From a checkpoint of a small image FSQ autoencoder: 32-pixel images.
Rows from block 5 of the encoder of a small image FSQ autoencoder, named by matrix and row number. Rows with one number within an expert belong to one neuron, the router's apart. Each number is 128 + 32 x the weight over its row's rms, rounded and kept within 0 to 255. All counts start at 0. Numbers have three digits each.
Before each expert's rows are labels from the 100 images, of 14976, where the router gives the expert most weight on average: "place" is the part of the image that holds the peak. Only what is clearly more common there than usual is listed. The data: capsule endoscopy frames (Kvasir-Capsule).
# router: router (encoder.blocks.5.mlp.router.weight, 8x128), inputs 0-127
# up: expert up (encoder.blocks.5.mlp.up, 8x256x128), inputs 0-127
# down: expert down (encoder.blocks.5.mlp.down, 8x128x256, transposed), outputs 0-127

# expert 1
place: bottom left
router.1:160067070157204126120115117143133095070162160127160145085134072128177070136085159103093135163112110140046132108129124103171161111103167091147122099157134137153110176130157135154163132128048103077118095109127092166180102140126133159138158111162144163140105145123124094142157103116157155141091164197128106164128185142043137100158118137118115112089157124112145160128174107102071132211143
up.0:170171142084092093075128153150171122146177111126128097170171145118144163173077116164168137139103130140108117117164198148106142067153132152175142072067118105100164142135082130108103120097148163136119104167116145106158131114108173150115151055151151128116119206080168142050154083150120126063064117102158164154097159184136144088139149115153152102123080140090136134135190149105130133150074
down.0:128183070081146109170107132096151144136126122154171065121159147127165180132125142148119121122137078101118115132133095168151122166094067163174179107124108174102192177141096136172106119097099111063143163130088160140112129072122142128129155100181069117185135135157146178074147108136092141151115142131108092144141142118082168124116155171095101091111085058156139131038134082098078091106162
up.1:153106093084076127136132150156185087126114122123137151163120094117160180062082213106076120162118169115124136149131138162167165174118156118127114068098073100138116149116160193134093187133133116110109149070066094050094101106092128047116114198136136124126135115165088138165130129137136146196139150126128159114133105130105133150104131130135192142102121161124040146138144137109157109082125
down.1:120125106092200128127114121102142108162070148142122142107108088171092192135075121114118127127094110103112156174194147124066128176138103112150140142158157126066171084103117107135194106190144147133056173109108177117102174162117134150135096098091187133153075144117078120192122117199132137129176131130116116108149075116133132143139179193135107110106115132186162083124137093121199148138117
up.2:165187125161118112146174154090150103146149087091156111143133112120149197150074111129105132032169149110130100106130173109142134070138139110121118077117102160086126126087069148135068099123118107122144243109127141124125160129114138149108192100128190150092121185077153122069124159171146149093088147120111197122152113125118098121087140159188152128125131132133106142105149109166197156103122
down.2:094136067083123118132156138121137087163068123130086116113107109146128123088098114095094142165144163109148114093163163130124120192135000120113183121131114171139173135108105099111140133109156123132124146136115104152118225109137120078160114101116123163181184107158148140123116122086129150121179120122175134103124211079114115115116117188134134132148140081180146134064133130088173115158111
up.3:149138116156158128123139157177097125130083101148101152126122173106097142133122134110044132156115131090128133154129134149086081175133155194123139089156137186104128136145101055138154116112153096095205154172130184117121102138172143117148176069130171107156144119085100180206128151095156119050062110112119094097110157047163178158130142127118131090112094091083128136133133130129186159146087
down.3:125177185125113120121154116114099114146170126167113103120163160185147124120136104120128137110129119161163110113138113116170154056117167121152067135175022155167137127122133131128132174094086118054155092132129143102143132154168133163129187177169072109145173075117145114165137105108149120077097122129127139108143164094110080121137138080136051081119132185120115092138129093195119049098186

# expert 3
place: top centre
router.3:123210170069137092143121155181162130142099070172131101145159145128116143110168125133099126067096061137133184108121114125112104126160141085122085160118163098084146142101119125194065107181113099078075162080153135097080066114114127171183148133136108091103074114131163156095158164086089134137137095118132122155122124102182088144119132134116187138173088145158117084114199166142093130139111
up.0:152128152160098126105143136133105081103147102132133168112080114074096106196079190104148134140155129191118143128147088163109083105190132151089138101169149107087132089099151171141113129160137110115209099078133106105153193116145142150153165100108139159090094211135147078132124110100197199175122114059149185081132172126125082169147092096110156069134130148118153139114131136152127148134115
down.0:121101147157129131166083189154117147145168087138104154136083131099118084049070138135164109135134155107092090087182124097112166136109134083085122111154138133123166105122123117099114165140086126120164134115094130174113198104138061095119110177059131112123137133162076040162097134174185150119177140111152130149137123119135195171152074113116145167174171148135100183183104143170120171129151
up.1:163095145089058126107096108135125126135103140070165111109146116059178156145155127153103173147091111197090122143142084097152106103161107182122220102186153114153117109110120089109145127142130149096168136168160137105110092120050101138096106120060132148147144138135148123152145115169109178162095138134102122139145158142062110161151124092126138181097101098108121096102183225149152092073144
down.1:132096138109125124125063152156127142148134145168089114123143142109168151087091154079112150112120230113103143211115150167126128120186118133121140098138129103140084077122147156137150122082080166161136114135134117179102148056112153086135080133144131134138063111131110093153104135158064133104040149135152107124155197097133113138111168141139190141072092130153129071143133132152151029133157
up.2:116108180128112061108146103128135129156167158148162142068135121167118133116065137129125114139182144146141038108148160175142154092167079131094119054085092155135114121106140048097140110089148153145136114144182170104118101140096159107057197083108129192134169136135189099119101143160145103095154183131102141181136107116119156156109130118167136149131090142105106112106103102169110210150158
down.2:255157175104148133135133110179132140119111096083183149158136112128135134090154110139162120120174113089123115138136172082128127150152115178116160112098127156077144094054108160131131181132108105139145155115108127129169133109092111123118170159092103123122089069124130125083131118170132149144118123127154126073129126126047063133114103067193171065113117157115135087100123083176160135129146
up.3:127116121138125167054129122107088172062148136163060097127114096125135092109144158120083145109146151184150094176090122138094134113197175100140154129186109140100143095147124103084140164121113104103097150095104089151115154140133124082145185157123141161157127140141080136146056117133109192115105189109174114142053134126116167159146112086144123126087170115107186121135113209191115181108176
down.3:135113174073174107145122103148156200108189130155144134140147153136119140087123108138097082099152143131098122123115123142111126112124165149134129117116098126155081048132198092130066097179092124130098174124107147097090139085083162120105104129099134124142114153103131194149123114090047069155153171100117112023118181181098207128117108108089142096095138202149112135109125110132090136126119

# expert 5
place: middle right; bottom right
router.5:117135111107100157135132127116099147152131086145149111130137166063076186138051089113124112113167157108092131150126090098149105103138098119124117171111089141140141130132120135124155134138244167165178125171118154106166117151112119096152100114096111156107100102073180116117149086198081107161160073096144135126158118146161155112111126041126139113158052171114156156057099070181159115129111
up.0:151103068162149109095140133136112134151157187172071085128131118213137142152148084113125157129132125156170147073105090122109100091094156117140146106091123152127113097170186198125150102185099057107129131086115133097080096101124148064101143135136133149167115163191073135125145121100171129139117097142122198197136119064076082134105085152123110106170135092155126155117079152176167139114145
down.0:124182162115154152108081114086137130088093126129165109137078104166127123120116060160116124131098135111096136190170184163089139071143123095100190109123153084067162151178095111107115162154171178143167169137097136196139124145074080158066096178114142118080116049126133096123126142117104124086179109135102087189155120127079106158151105145136093172162072151112115163145109131086145133136144
up.1:137094127072132120102077133114133134144160122107153131110123091135120161173150210111189133150142125120149105084113096106176149071140177148101113136125134098148211115102130140138112176142114127082143102137132099088161093112110113105114112162136168144081127126225140173082130155115139160147106118143128183127080124118071158167077102125117176027137108080143125081171200130149090147072123
down.1:191093134158166145140151133193132151108143108129123189133153099175160090163154070125107161114144113089154126151151082124124189168189147112122118140138104163133055120112117069122210157093114117172111119116123140129131115122178155098112107121156093119054080092080171118155112139100160106212123144163116114098096142139105106139100106081077202166160087172116086110121112174169107112115128
up.2:178144167107137135075113138140139084221121168053143115172174077161120147125149140121144131127062123123159115055169105111124109149133163144155146078106114137161124116132176150112143185124096147151114124159155095105149098197094098081187120128120177142125127137130139139104110142101141145092107155146145073090039124112081104127110085127186132105130091092127125045151192146084109090126117
down.2:119122097168148128094144130172153065171159130134079117121171138113158123113136147128091109063174112132144122151092099132177167076152153130149135137154152149169133131074116109115193143101147104162098124119120090106124201104205122080062159100180125110147146105131119192144130111106149144201099134126142146098121160080155067084091133050098123127113091164100166113118158139181105183164189
up.3:109116139108068118104183149111110117142087118131123126135171131141140089090125203141168142154130132119144062118114135143079107171135143146155154114104156158129133093098130125129118084148150100086102088130120147127120084086116120088153141132115087191110068130193116068088094167090129128163120097119127101155154164041105138200119152154200148123097106157160111113134151152100235219120122
down.3:166124163118156130161137136175134118126152125085113100125115064129126120132102123092114122143087136091102105113155148123175183142140112108123182135092144132120102171136146138138138139143085103127172139187102070203130117104186108113145150141135085010134145054156044136107139100115148132155184135130162096055154171149125182134138096105067154100122116098101163139214128143135147126173095

# expert 7
place: top left
router.7:137146102167152142104160140111120149158074158073058134152170083136169171136133137111149162151042136130153119092138140159065158107104158136146106111072166126181098067171115099150070126104100117143132149066121134155088127137166164103138091139132088126155125138175084124091075151149142097141120159108138138142060171101151110121146118194164089103157158170125124203155133109178185139121187
up.0:204097193102106171144133160140129113183126084093238131117117113081129166120150089098060139148119083104109084127103088051140103101138102174120148157117069144112151159078135122145110126088131186109150194178150124114130129142137083119121122151113123139121130131094193141157154131172109150153112129110110169108111068167051153149088117109124152144099072092117134119140182154149152096099122
down.0:139144113089146062117138105122189197113152138153160144107112137156123186105084105133115108121145189159147154104044136137146118151089105113126144109146084158195104117128182103151120115209090139186127093187114115121157194074092171115054147121153137130144134089141095117170121138098091141136058153104078151092133154142126202116094149161072108137085138114171148114110122136126101156162133
up.1:149142178135119144128207148182137120113151088110181071125094144125081093096140163103176175095146238182087133148112132177145151115170132123104072156151160103097132098143167079117070163149138148121127133059139085081081095150121156132126122159106157108068121139103147116133106067098124140157105164105111128120131181153110141092162129088139149091125124164141111130089171127152062171132079
down.1:136091075069135135138050160149118125153149150216143082134072067138164142148136102171162157179106093138133119100139127180183140158111091087108134106168220119121172151137080090141114125144112133094157169156034110108151128194102114156124098173126164145135153109109116092071121144163150134094151107118139162155136064112188137142131125121179119145134136150143124155101124138158105169091098
up.2:143135102193130141155108157151137098100143059100223161135095109140093163124123099123084092115152159136088115134133158162111139120111113115078091142151071131112086137087116181181128110154158132140089203099153150168154175175110123083122151115128153115107122188201208182184107092096199136144156139148091122078100100129104100135091129121140138111174089138137142134115105136114165065116101
down.2:128167118128133119100158113067151142146176103072091161153155134180139096220129113114086051095174083088137135112136121122140155146162092082149123164120084096131135138058132082124117177071118138144068122161093156099073149115156147154160141093214125117105175153130120172169142174143093155149111129142121120138136170126125130102114106157168160174125100185149172088127127101086080173165104
up.3:120103104119138125110166183182112108113088102118166135157117116157070162140169147096170161135152192159092103104165136096152147115157124062098105144161134168092143098155177099162147203104195202176112111141162058101123115187113150119091102151067153148086136087165141126120096090116107156143127117129104116158104096142080099108144126074092138155155087117118138112068139181105071176109121
down.3:181112146120114138164093143130154171162157110206184148130107113148159124160116112144189177128177117120152098136123143087150172184131153073128096096166186176118121139110149135121106170120126141114141101154074057134130131189155094082198093135165189136120164073108137135080134158128140101092096115129122129133113026076165145116145114088171118122157124119144093090101136149148099192111087

# expert 6
place: bottom right
router.6:111132160153102131141115105118106073106165138074126152111077179140158129151134109162156125109140125154161080141169204102106118154172104186135184084110107095080138108111138113103121156090183189129123134187157167137129135125115131174102135108125116174138186138133101156161158084117100172108137102087135138079174111131078099133166105065079032140142148091130070087188180123129183114116120
up.0:169061077165158140046134116142125129140104167118118131139123089159133113120117148119141157127131107094125091081094099141131145146109154114100140131123108185146173105112159176122204116187065067154164198103057124106133133065123124081118127118139135125140095140178112101132192133069181164157111100134119191111141138097072087162114092114173128150054157118142127141105114174132116163074146
down.0:168102084096183123174159145158116115126136123155153076159122053098069187139069133124125107103105125146065130139157088117127186141095131128140174112161134165149138071166116155133125144191086114133101161204097132115185125100171157151105169078160046127095145112089094115129122143148113090140125149118124077118151184062112140192129144110079092123157122104157109176095102108091127129147154
up.1:194126111108141108134113142184145179139099128130122099127121170047106153082114069142111141096127176191107131116119100105123176090163201150143119154106141155119159136151128099177101099112127109053125158143193128121021073121112087139120085157124106149155080156089072161102123116100127155154117118134089079167144201131161110122143097106180137148085103114133143118137130164185168155117127
down.1:141179096150138149156138163134141088132090123149123133131125173081120155092167145158118192133068105132181168127172146144081107142159073199121085118116133134085109098101129171128160081134131141124113152174200192144104076205091183089094142103120161119127096176134145090147126119174143109151163131145098142117126082208111164135138133098113127093087161132168130107136116123168228103110108
up.2:120110048134107107059156119111174138160120170111121110155143153129157170117177122116159142093144116137087126136126143164183198164159155118120153123116160095169193122059165142100156133165151137112122124166043136112156117120116138099142130122150136110150154112170101157108101141120085223111019137135072125089120126141094084118116064118144113155146129109092125112175114189130157159135184
down.2:173107087106191175152094123090116114106103161122158115154085147164194128178075137169155153113109083096160110125157148088086082145153120117150148127093132109078123124101048111177140137162070182144179129158138119146145104191108148123171094224111153127110097122140127127117137147173149093133168120137088078158161083152098093162167137140113173147133080147152153107188134148106110178175119
up.3:146210126115141088085109128151134153175088138096114155127132091077112103109130063120192150123076144074154133125147124127154123093166145104162095149070104124139186137133119097153086153133085130120110135153109058144155176158114125113182071115137083194178108164152133120088109171134130067160111154172134081146091121159121126122111162139237141127102159152149109130059075142118102160141135
down.3:162111166102209109098156126148112077138119118098149166132177105106197135126174147125183146175117178202107082135163104118116111175116128167155113137131103150127150102160095155139215091105157092107184144093223148164181147105162174108163155093141112130172117114121115154138133100127116109142100119121134193102143125115165142126120173088180069093110111176129087153093134111160141105085100