config.yaml
bottleneck: "fsq"
encoder_isotropic: false
encoder_patch_size: [2, 2]
decoder_norm: "batchnorm"
decoder_blocks_per_level: 2
optimizer: "adamw"
lr: 0.0013
steps: 31800
warmup_steps: 3180
weight_decay: 0.04
Rows from block 7 of the encoder of a small image FSQ autoencoder, named by matrix and row number. Rows with one number within an expert belong to one neuron, the router's apart. Each number is 128 + 24 x the weight over its row's rms, rounded and kept within 0 to 255. All counts start at 0.
Before each expert's rows are labels from the 100 images, of 14976, where the router gives the expert most weight on average: "responds to" is what is common among them. Only what is clearly more common there than usual is listed. The data: capsule endoscopy frames (Kvasir-Capsule).
# router: router (encoder.blocks.7.mlp.router.weight, 8x128), inputs 64-127
# up: expert up (encoder.blocks.7.mlp.up, 8x256x128), inputs 64-127
# down: expert down (encoder.blocks.7.mlp.down, 8x128x256, transposed), outputs 64-127

# expert 5
responds to: finding: ileocecal valve
router.5 [133  95 138 104 149 118 147 136 140 120 141 106 115  97 132 125 151 125 123 130 149 140 111  84  93 108 133 143 130 192 121 114 113 139 121 118 120 132 168 126 162 139 126 147 122 174 130 121 113 113  90 131  92 103 122 108 121 109 136 135 122 139 151 117]
up.0 [128 136 145 154 100 118 124 166 157  67 112 149 118 153 145  84 133 104 130 126 129 108 110 135 146  89  88 119 120 118 130 163 137 120 149 162 192  63 125  97 121  96 132 136 138  93 169 138 123 142 166 118 151 173 113 150 173 111 124 118 184 107 151 100]
down.0 [128 127 123  64 130 168 128 117 140 130 106 119 159 130 169 123  59 160 152 158 123 153  79 117 123 141 156 108 173 129 151  81 123 124 134 121 168 150 111  85 143 143 124 108 126 130 143 149  67  69  90 163 138 144 116 117 125 127 104 130 176 102 123 143]
up.1 [126 135 130  89  99  99 161 175  67 112 170 144 121 141 144 152 119 117 145 155 139 149 119 130 120 122 139 108 139 137  97 124 155 125 122  99 132 150 129 157 140 151 153 136 133 110 147 102  93 118 171 126 130 107 110 139 133  99 154  60 123 100 148 105]
down.1 [ 97 102 120 103  76 125 145  93 135 168 154 187  95 123 136 134  75 140 132 144 119 152 123 164 117 148 130 127 102 137  90 118 119 130 142 105 147  86 129 141 129 137 160 123 146 130 139 162  87 115 125 196 129 128  77 114 127 133 164 172 156 138  66 105]

# expert 0
responds to: finding: pylorus
router.0 [119 118 127 144 133 114 109 166 135 110 121 167 139 136 125 112 145 102 144 120 111 116 103 155  92 127 112  91 114 168 167 153 183 152 130 137 138 134 105 136 117  65 139 158 114 125 188 125 170 181 131 116 177 138 116 131  98 101 124 118 123 131 102 150]
up.0 [ 82 148 108 111 137  99 200 107 107 111 135  99 123 117 118 135 134 140 111 137 160 155 147 109 101 154 120  81 150 137 137 161 128 100 141  77 106 102 130 123 141 126 134 131 126 142 140 135 109 133 116 149 119 153  95 141 142 172 129 122 108 111 136 110]
down.0 [129 115 130 168 115 137 145 127 107 101  93 148 155 140 125 135 102 172  99 108 104 108  93 113 118 174 112 115 135 114 115 109 160 133 129 100 100 118 142 103 135  94 164 143 130 122 129  63 128 129 124 104 193 122 143 132 128 117 116 120 167 211 141 106]
up.1 [137 204 148 165 143 117 176 103 119 115 125 122  90 118 119 113 135 134 105  86 135 134 115 160 185 132 135 131 171 108 139 100 124 106 127 139 124 142 121 148 105 140 108 146 157 109 121 116 130 118  79 154 135 140 160 145 115 159 110 105 152 149  96 107]
down.1 [118 108 109  99 127 138 141 140 115 126 147 109 154 138 104 133 128 132 131 138 147 106 108 192 152 178 125 127 160 128 114 101  73 138 127 133 123 109 136 147 124 121 113 136 152 132  82  58 137 124 141 143 155 127 136 146 137 131 101 146 180 141  80 120]

# expert 3
responds to: finding: ileocecal valve
router.3 [112 147 167 153 108 139 103 160 151 132 126 150 127 169 123 143 101 113 106 140 130  93 107 129 159 146 178 137 132 130 147 127  77 135 123 120 184 121 135 109  69 180 131  97 109  90  75  91  93  95 156 129 128  95 127 111 155 149 143 131 127 101 170 137]
up.0 [ 75  97 121  84 189 144  64 131 125 106 149 135 135  98 114 111 143 158 116 149 116 123 144 129  95 136 143 155 152 135 111 154 136 123 140 141 122 142  95 132 138 137 123 129 123 115 125 153 132 129 136 132 147 128  94 147 129 108 195  96 159 155 128  64]
down.0 [ 64  88 163 115 116 157 189 161 106 127 118 142  74 151  97 132 132 162 106 112 124  99 105 157  99 109 116 150 155 146 110 146 115 138 124 128 107 110 119  96 144 127 124 142 138 175 117 112 138 151 145  97 145 138  69 100 121 137 141 142 143 138 150 104]
up.1 [ 75 103 101 135 165 105 120 120 135 123 109 157 138 137  91 139 101 123 126 150 146 123 122 158 117 128 121 128 168 143 105 121 172 106 152 106 105 120 123 128 115 110 105 152 114 149 114 136 104 145  97 117  82 151 139 172 115 133 155 132 125 134 104  75]
down.1 [ 93 158 143 127  91 128 164 136  37 139 109 120 109 157 149 122 138 126 152  98 118  83  97 153 110 104 128 130 158 148 138 140 154 123 118 142 115 122 138 105 117 140 133 116 137 133 121 132 105 118 120 130 203 127 136 121  92 140 105 148 134 127 143 103]

# expert 2
responds to: finding: ileocecal valve
router.2 [139 125 108 155 110 188 128  80  97 137 118 126 126  97 149 114 112 152 135 106 115 139 179 148 166 152 138 154 123  92  97 138 107 153  92 114 170  99 102 121 162 186  99  94 144 126 127 150 161  69 120 127 108 117 106 117 173 133 147  91 133 135 152 118]
up.0 [115 140 157 117 173 112 125 148  77 114 105 159 122 142 117 164 151  92 119 131 119 124 147 152  75 130  88 122 163 119  88 126 160 129 116 123  94 153 102 142 120  81 114 123 134 126 176  96 148 159 105 131 138 120 145 144 129 135 133 120  75 141 107 162]
down.0 [ 87 151 114 166 137  89 160 153  88 130 121 159 130 136  74 183 181 127 144 137 102 127 101 100 135  94  97 119 125 112 108 177 106 156 122 121 107 103 138  83 151 131 138 146 131 144 126 136 150 141 104 114 107 113 104 137 160 127 157 117  91  95 131 116]
up.1 [ 99 112 134 160 112 145 118 165 154  99 118 135 149  97 120  97 158  84 128 101 105 123 113 163 150  78 140 126 117 124 123 123 130  73 134 105 145 113 124 107 129 126 132 139 163 151 185  63 137 133 161 145 133 179 139 140 130 143 108 167 152 106 147 136]
down.1 [128 159 173  83 147 134 107 156 124 145 113  88  77 122 143 116 132  84 138 126 140 122 134 131 103 120 113 118 125 154 147 123 167 135 104 147 144 138 109 133 131 170 123 110 110 111  96 112 135 105 110 133  89 142 132 164 145 151 150  92 181 105 173 127]