Rows from block 0 of the decoder, named by matrix and row number. Rows with one number belong to one channel. Each number is 128 + 32 x the weight over its row's rms, rounded and kept within 0 to 255. All counts start at 0. Numbers have three digits each. After the name is the row's rms in percent of the matrix's.
# convs0: first 3x3 conv (decoder.mid.0.convs.0.weight, 128x128x3x3), inputs 64-71, a 3x3 kernel for each
# convs1: second 3x3 conv (decoder.mid.0.convs.1.weight, 128x128x3x3, transposed), outputs 64-71, a 3x3 kernel for each
convs0.78 101:060071120101077158121145137177143120093140136110114179134086149181174089101134144133000107147119156098135155073151121148132165145151136140129130148116125144120144136166134080133138132137129145109131141138120120135153
convs0.79 097:151124134140076137170154140125130124115149111091111141115119141150115130131139132131106116143089103107119109135095131117214107097119099134170151161146119146126165127162155172164149168151152093097107142135118108143139
convs0.80 099:080135145083129112106103089157102105142081220107121096069091101134111114103056102107102113102076114092064110073080145127126079108164132118160186134155170111127133129164170151119146138120118162156118152111089135065126
convs0.81 100:098135163128082152118123076117121120140039120132111133129112104142140116134167125130131074072191109075123141097114118111137096136157143164143159138169140168157170114113110113010099129071094121131075110079139035124115
convs0.82 102:136142141121088114091125137121115085189135067130134087150131126111019089116097146121121133113056106115096140143124120110185132109131150090119137141200172126173136120159151097136154071139105128169089118070129149070156
convs0.83 104:112133138142160117139130130120152095168094149135122146148022144145141120156109104143101111122137109149159109135134110075120159123100129099158136120181167119153155090149119167175139098129094167106100124091120123118101
convs0.84 094:128136115080089127087098170115138126101199118066093169133093152103014145070048107123148151061126143062093136129165124112132115130101098167171141179164151158132140146159117158097158135095124120128157058065102053130105
convs0.85 091:138131138145058156146179138113150106141081141112125126141150100150202156141171144106116114116045134119151120104110122120192093087106115130119138139121060153139150123117149141131118136102133099129102108126147107139119
convs0.86 105:131152140140155157171151124148142149189093143088142140150153149047097168098158157170114126007216174108170131097132140212153087114125105137114110111140134168196155142179222111136172145150152139172141071142151112137135
convs0.87 104:126089125152129118159118117138140125106108129126111073122126146139202148154137118139154158185130154118092111128133157073091092181200165135128128116132130086131102075141135132146149158105106127135139131124161174148085
convs0.88 098:127093161154014157159161121072128124142141145032062205140126157146083123158146123110111163148165157127133156123134079124170113073104165098121118096170131113151135115134093167126118085020029141146147169182096137145123
convs0.89 098:135126174144117205125152162136131126093110153127127095147101152141090106176118126088133158118088121133116134134106125134175112089134129086110093123183144111160098061055064085148130111146159048095156073139133104136150
convs0.90 103:137136126175145125144115139189116218192162130229124141140138141134165141159140143175192134160198132138098098159154139160140148180143134064122136117168154118135086151158078175187187210197136167135092150155134181138140
convs0.91 094:141122146162097162154124154077120068155109122120167102137145137144252141130145138117114130120063127114133118129105088163163126159107138150130169154058095129120178125126103130142091129108126087112113129174155120158119
convs0.92 107:126154110138130081133111157131127135161160117153123150129140141118157108118121146132122064161137019130151105084114117160080180119105087146117098154127107173143116164180096151152079143169098096123115123128123137130124
convs0.93 096:116105140139140145124110159088132134197165098127154088145149124127153140164141146133116119087145104133114118093067023183192118103103061084091110088105133042114144032132112134116140119131072108156070108183091118152110
convs0.94 099:109109148086128104107178121125144143080194101110174166110116155142115166142090121124129123127120123132194119109128112135172129094116205138125143138118101098089135131136151098175100165086061078103128135120130108152113
convs0.95 105:120128150120099134113118129098117188159212084131141070136135137104143148108121128148121131124101183138155168139107092142182169065063101151132118150120150130123180082131118107174177136168158101152144079189183065101136
convs0.96 092:164132157131063067149115113128090101112155097100119168123121122133000121157111133088046182089000099142141135106104112106164107121095136110114164128120147131116140142115147148092165138097110129080139089057079164126134
convs1.78 096:128129094135111079124131108127120043173147152138082097091106123132122155190140133093128129108110130138031119127097132160112096136124137121129105155117117107189140194139070159090150155103135119152119094138143189140146
convs1.79 101:128137120160217136100143132111156105125134116117153113099148117139223126117155094172119131119094120139091133067090104049000111096138126123106104106129134155117116100117126142148124103147105151161124136164149164169121
convs1.80 098:149182148142105132159164135116176144072141124108032065145111161111134171114103177145115158142094136151158096098116088095123093081086099138150127142154127137162139043093108114115119092111202138056108123120103103044094
convs1.81 103:130157148130153155173185151136158105196147130116098200158181121173154117120154134105119134132106120103124111141163182158127082158176107145135153121125122144132146103150102149154061094125025109105100107096167122135120
convs1.82 100:124171155123152127135150142092056164081142160245130114130089130096074131128133138172127130132138135142150117089108120085121108153121098130162152147136159118155108069129160143120141138142103138079139109142074112090063
convs1.83 101:100137126151151128110204158111095059135155191187074140130106117110120147156059181129107118081135135165122151113059161102095076115113115108162146146148123124134130160132075160155083135133100118109089111115131157118142
convs1.84 089:115115133127144169123109097104108145120129113145189153107100092136042114131101108135137121159133142139120115137147133136134084083151099157121126136097115146149135130060092108098114130104164106080087147107112127112109
convs1.85 097:099112138117201151120173143115125131114129165121145145133160140147221088113182110137124125127123106114106116095117118060000137087131121132116102115093145139114115169140138146167154102162108171161114155133149140143158
convs1.86 104:136194149131141133132133150255179117189140109175139168144114138152114142141150115136150129158087127136133162061101080159156082150118117157110151121125113138123125230153097060110107143042094130112085131117134161148122
convs1.87 112:181122083111190145128120128141137065121168243126153059153155142106162113108120135120090147111187114146123119215092151135162160106103139087130119112124124126157127125102082063113120118162234161129128143101116060154113
convs1.88 102:191099118154065092125122115109135126139119126170110176100147165143194147094137121119112154148124181131109143094123150136102186163181182112141112061133095074086103128170104083135107059126122169112106167182138160157159
convs1.89 105:153144136141099121161138158114050101134154081110106124110121086109137098109135130139145155174146145131123114113109121114094090105099104091094117134133147110124109080073130133141126122154132145131082117166064091080066
convs1.90 115:133102113150099096140099100126130077140073120150171124123165115115156122104102091156133165161157153138093170139169158115085118081106127099096066110088074120135092098139102054097163165157082107153140155149158136158103
convs1.91 094:109111151100113157138153105155104153077113103118085167151147144166219119148130147134118096142200125134111118068139079073068132105135127116144132112065147154140121145124132173135161120124106130155143169179124146125175
convs1.92 103:131104071211102110185146138155141203086120117124092085135158099186115109153116085118095135106130134120096128134135121018111129075084142137103148111112167107126122137093160146082152154060175134141095153144147145108113
convs1.93 104:102087096127106100158137066188127109080132154104096169130132143153166138130161159112116121133163064117115105135115170107094096099097097086124082127116178122138100175160129116113055107128129142140152113228125134154161
convs1.94 107:146172112115198080107140129141137207111110119019124130096076149111113151131142157121160115113138108135126105138088177162119117130155133126105138084102110126130130123187139133100090090046093133162150152130156085161142
convs1.95 117:114125144103067108136106143168147117149105128111139150109148158153131139102129140131142139104143148125117123154149154111105139159146170133147133123104146141129072115184174106121184137142053102119103161226097060127115
convs1.96 094:149145077166180118127160134106090030105148177155137021117137117129075153129110136134124112084059127126099116129122107147150097153131119143168171163182164142163124140142097080177130111116219123115109103121076156100131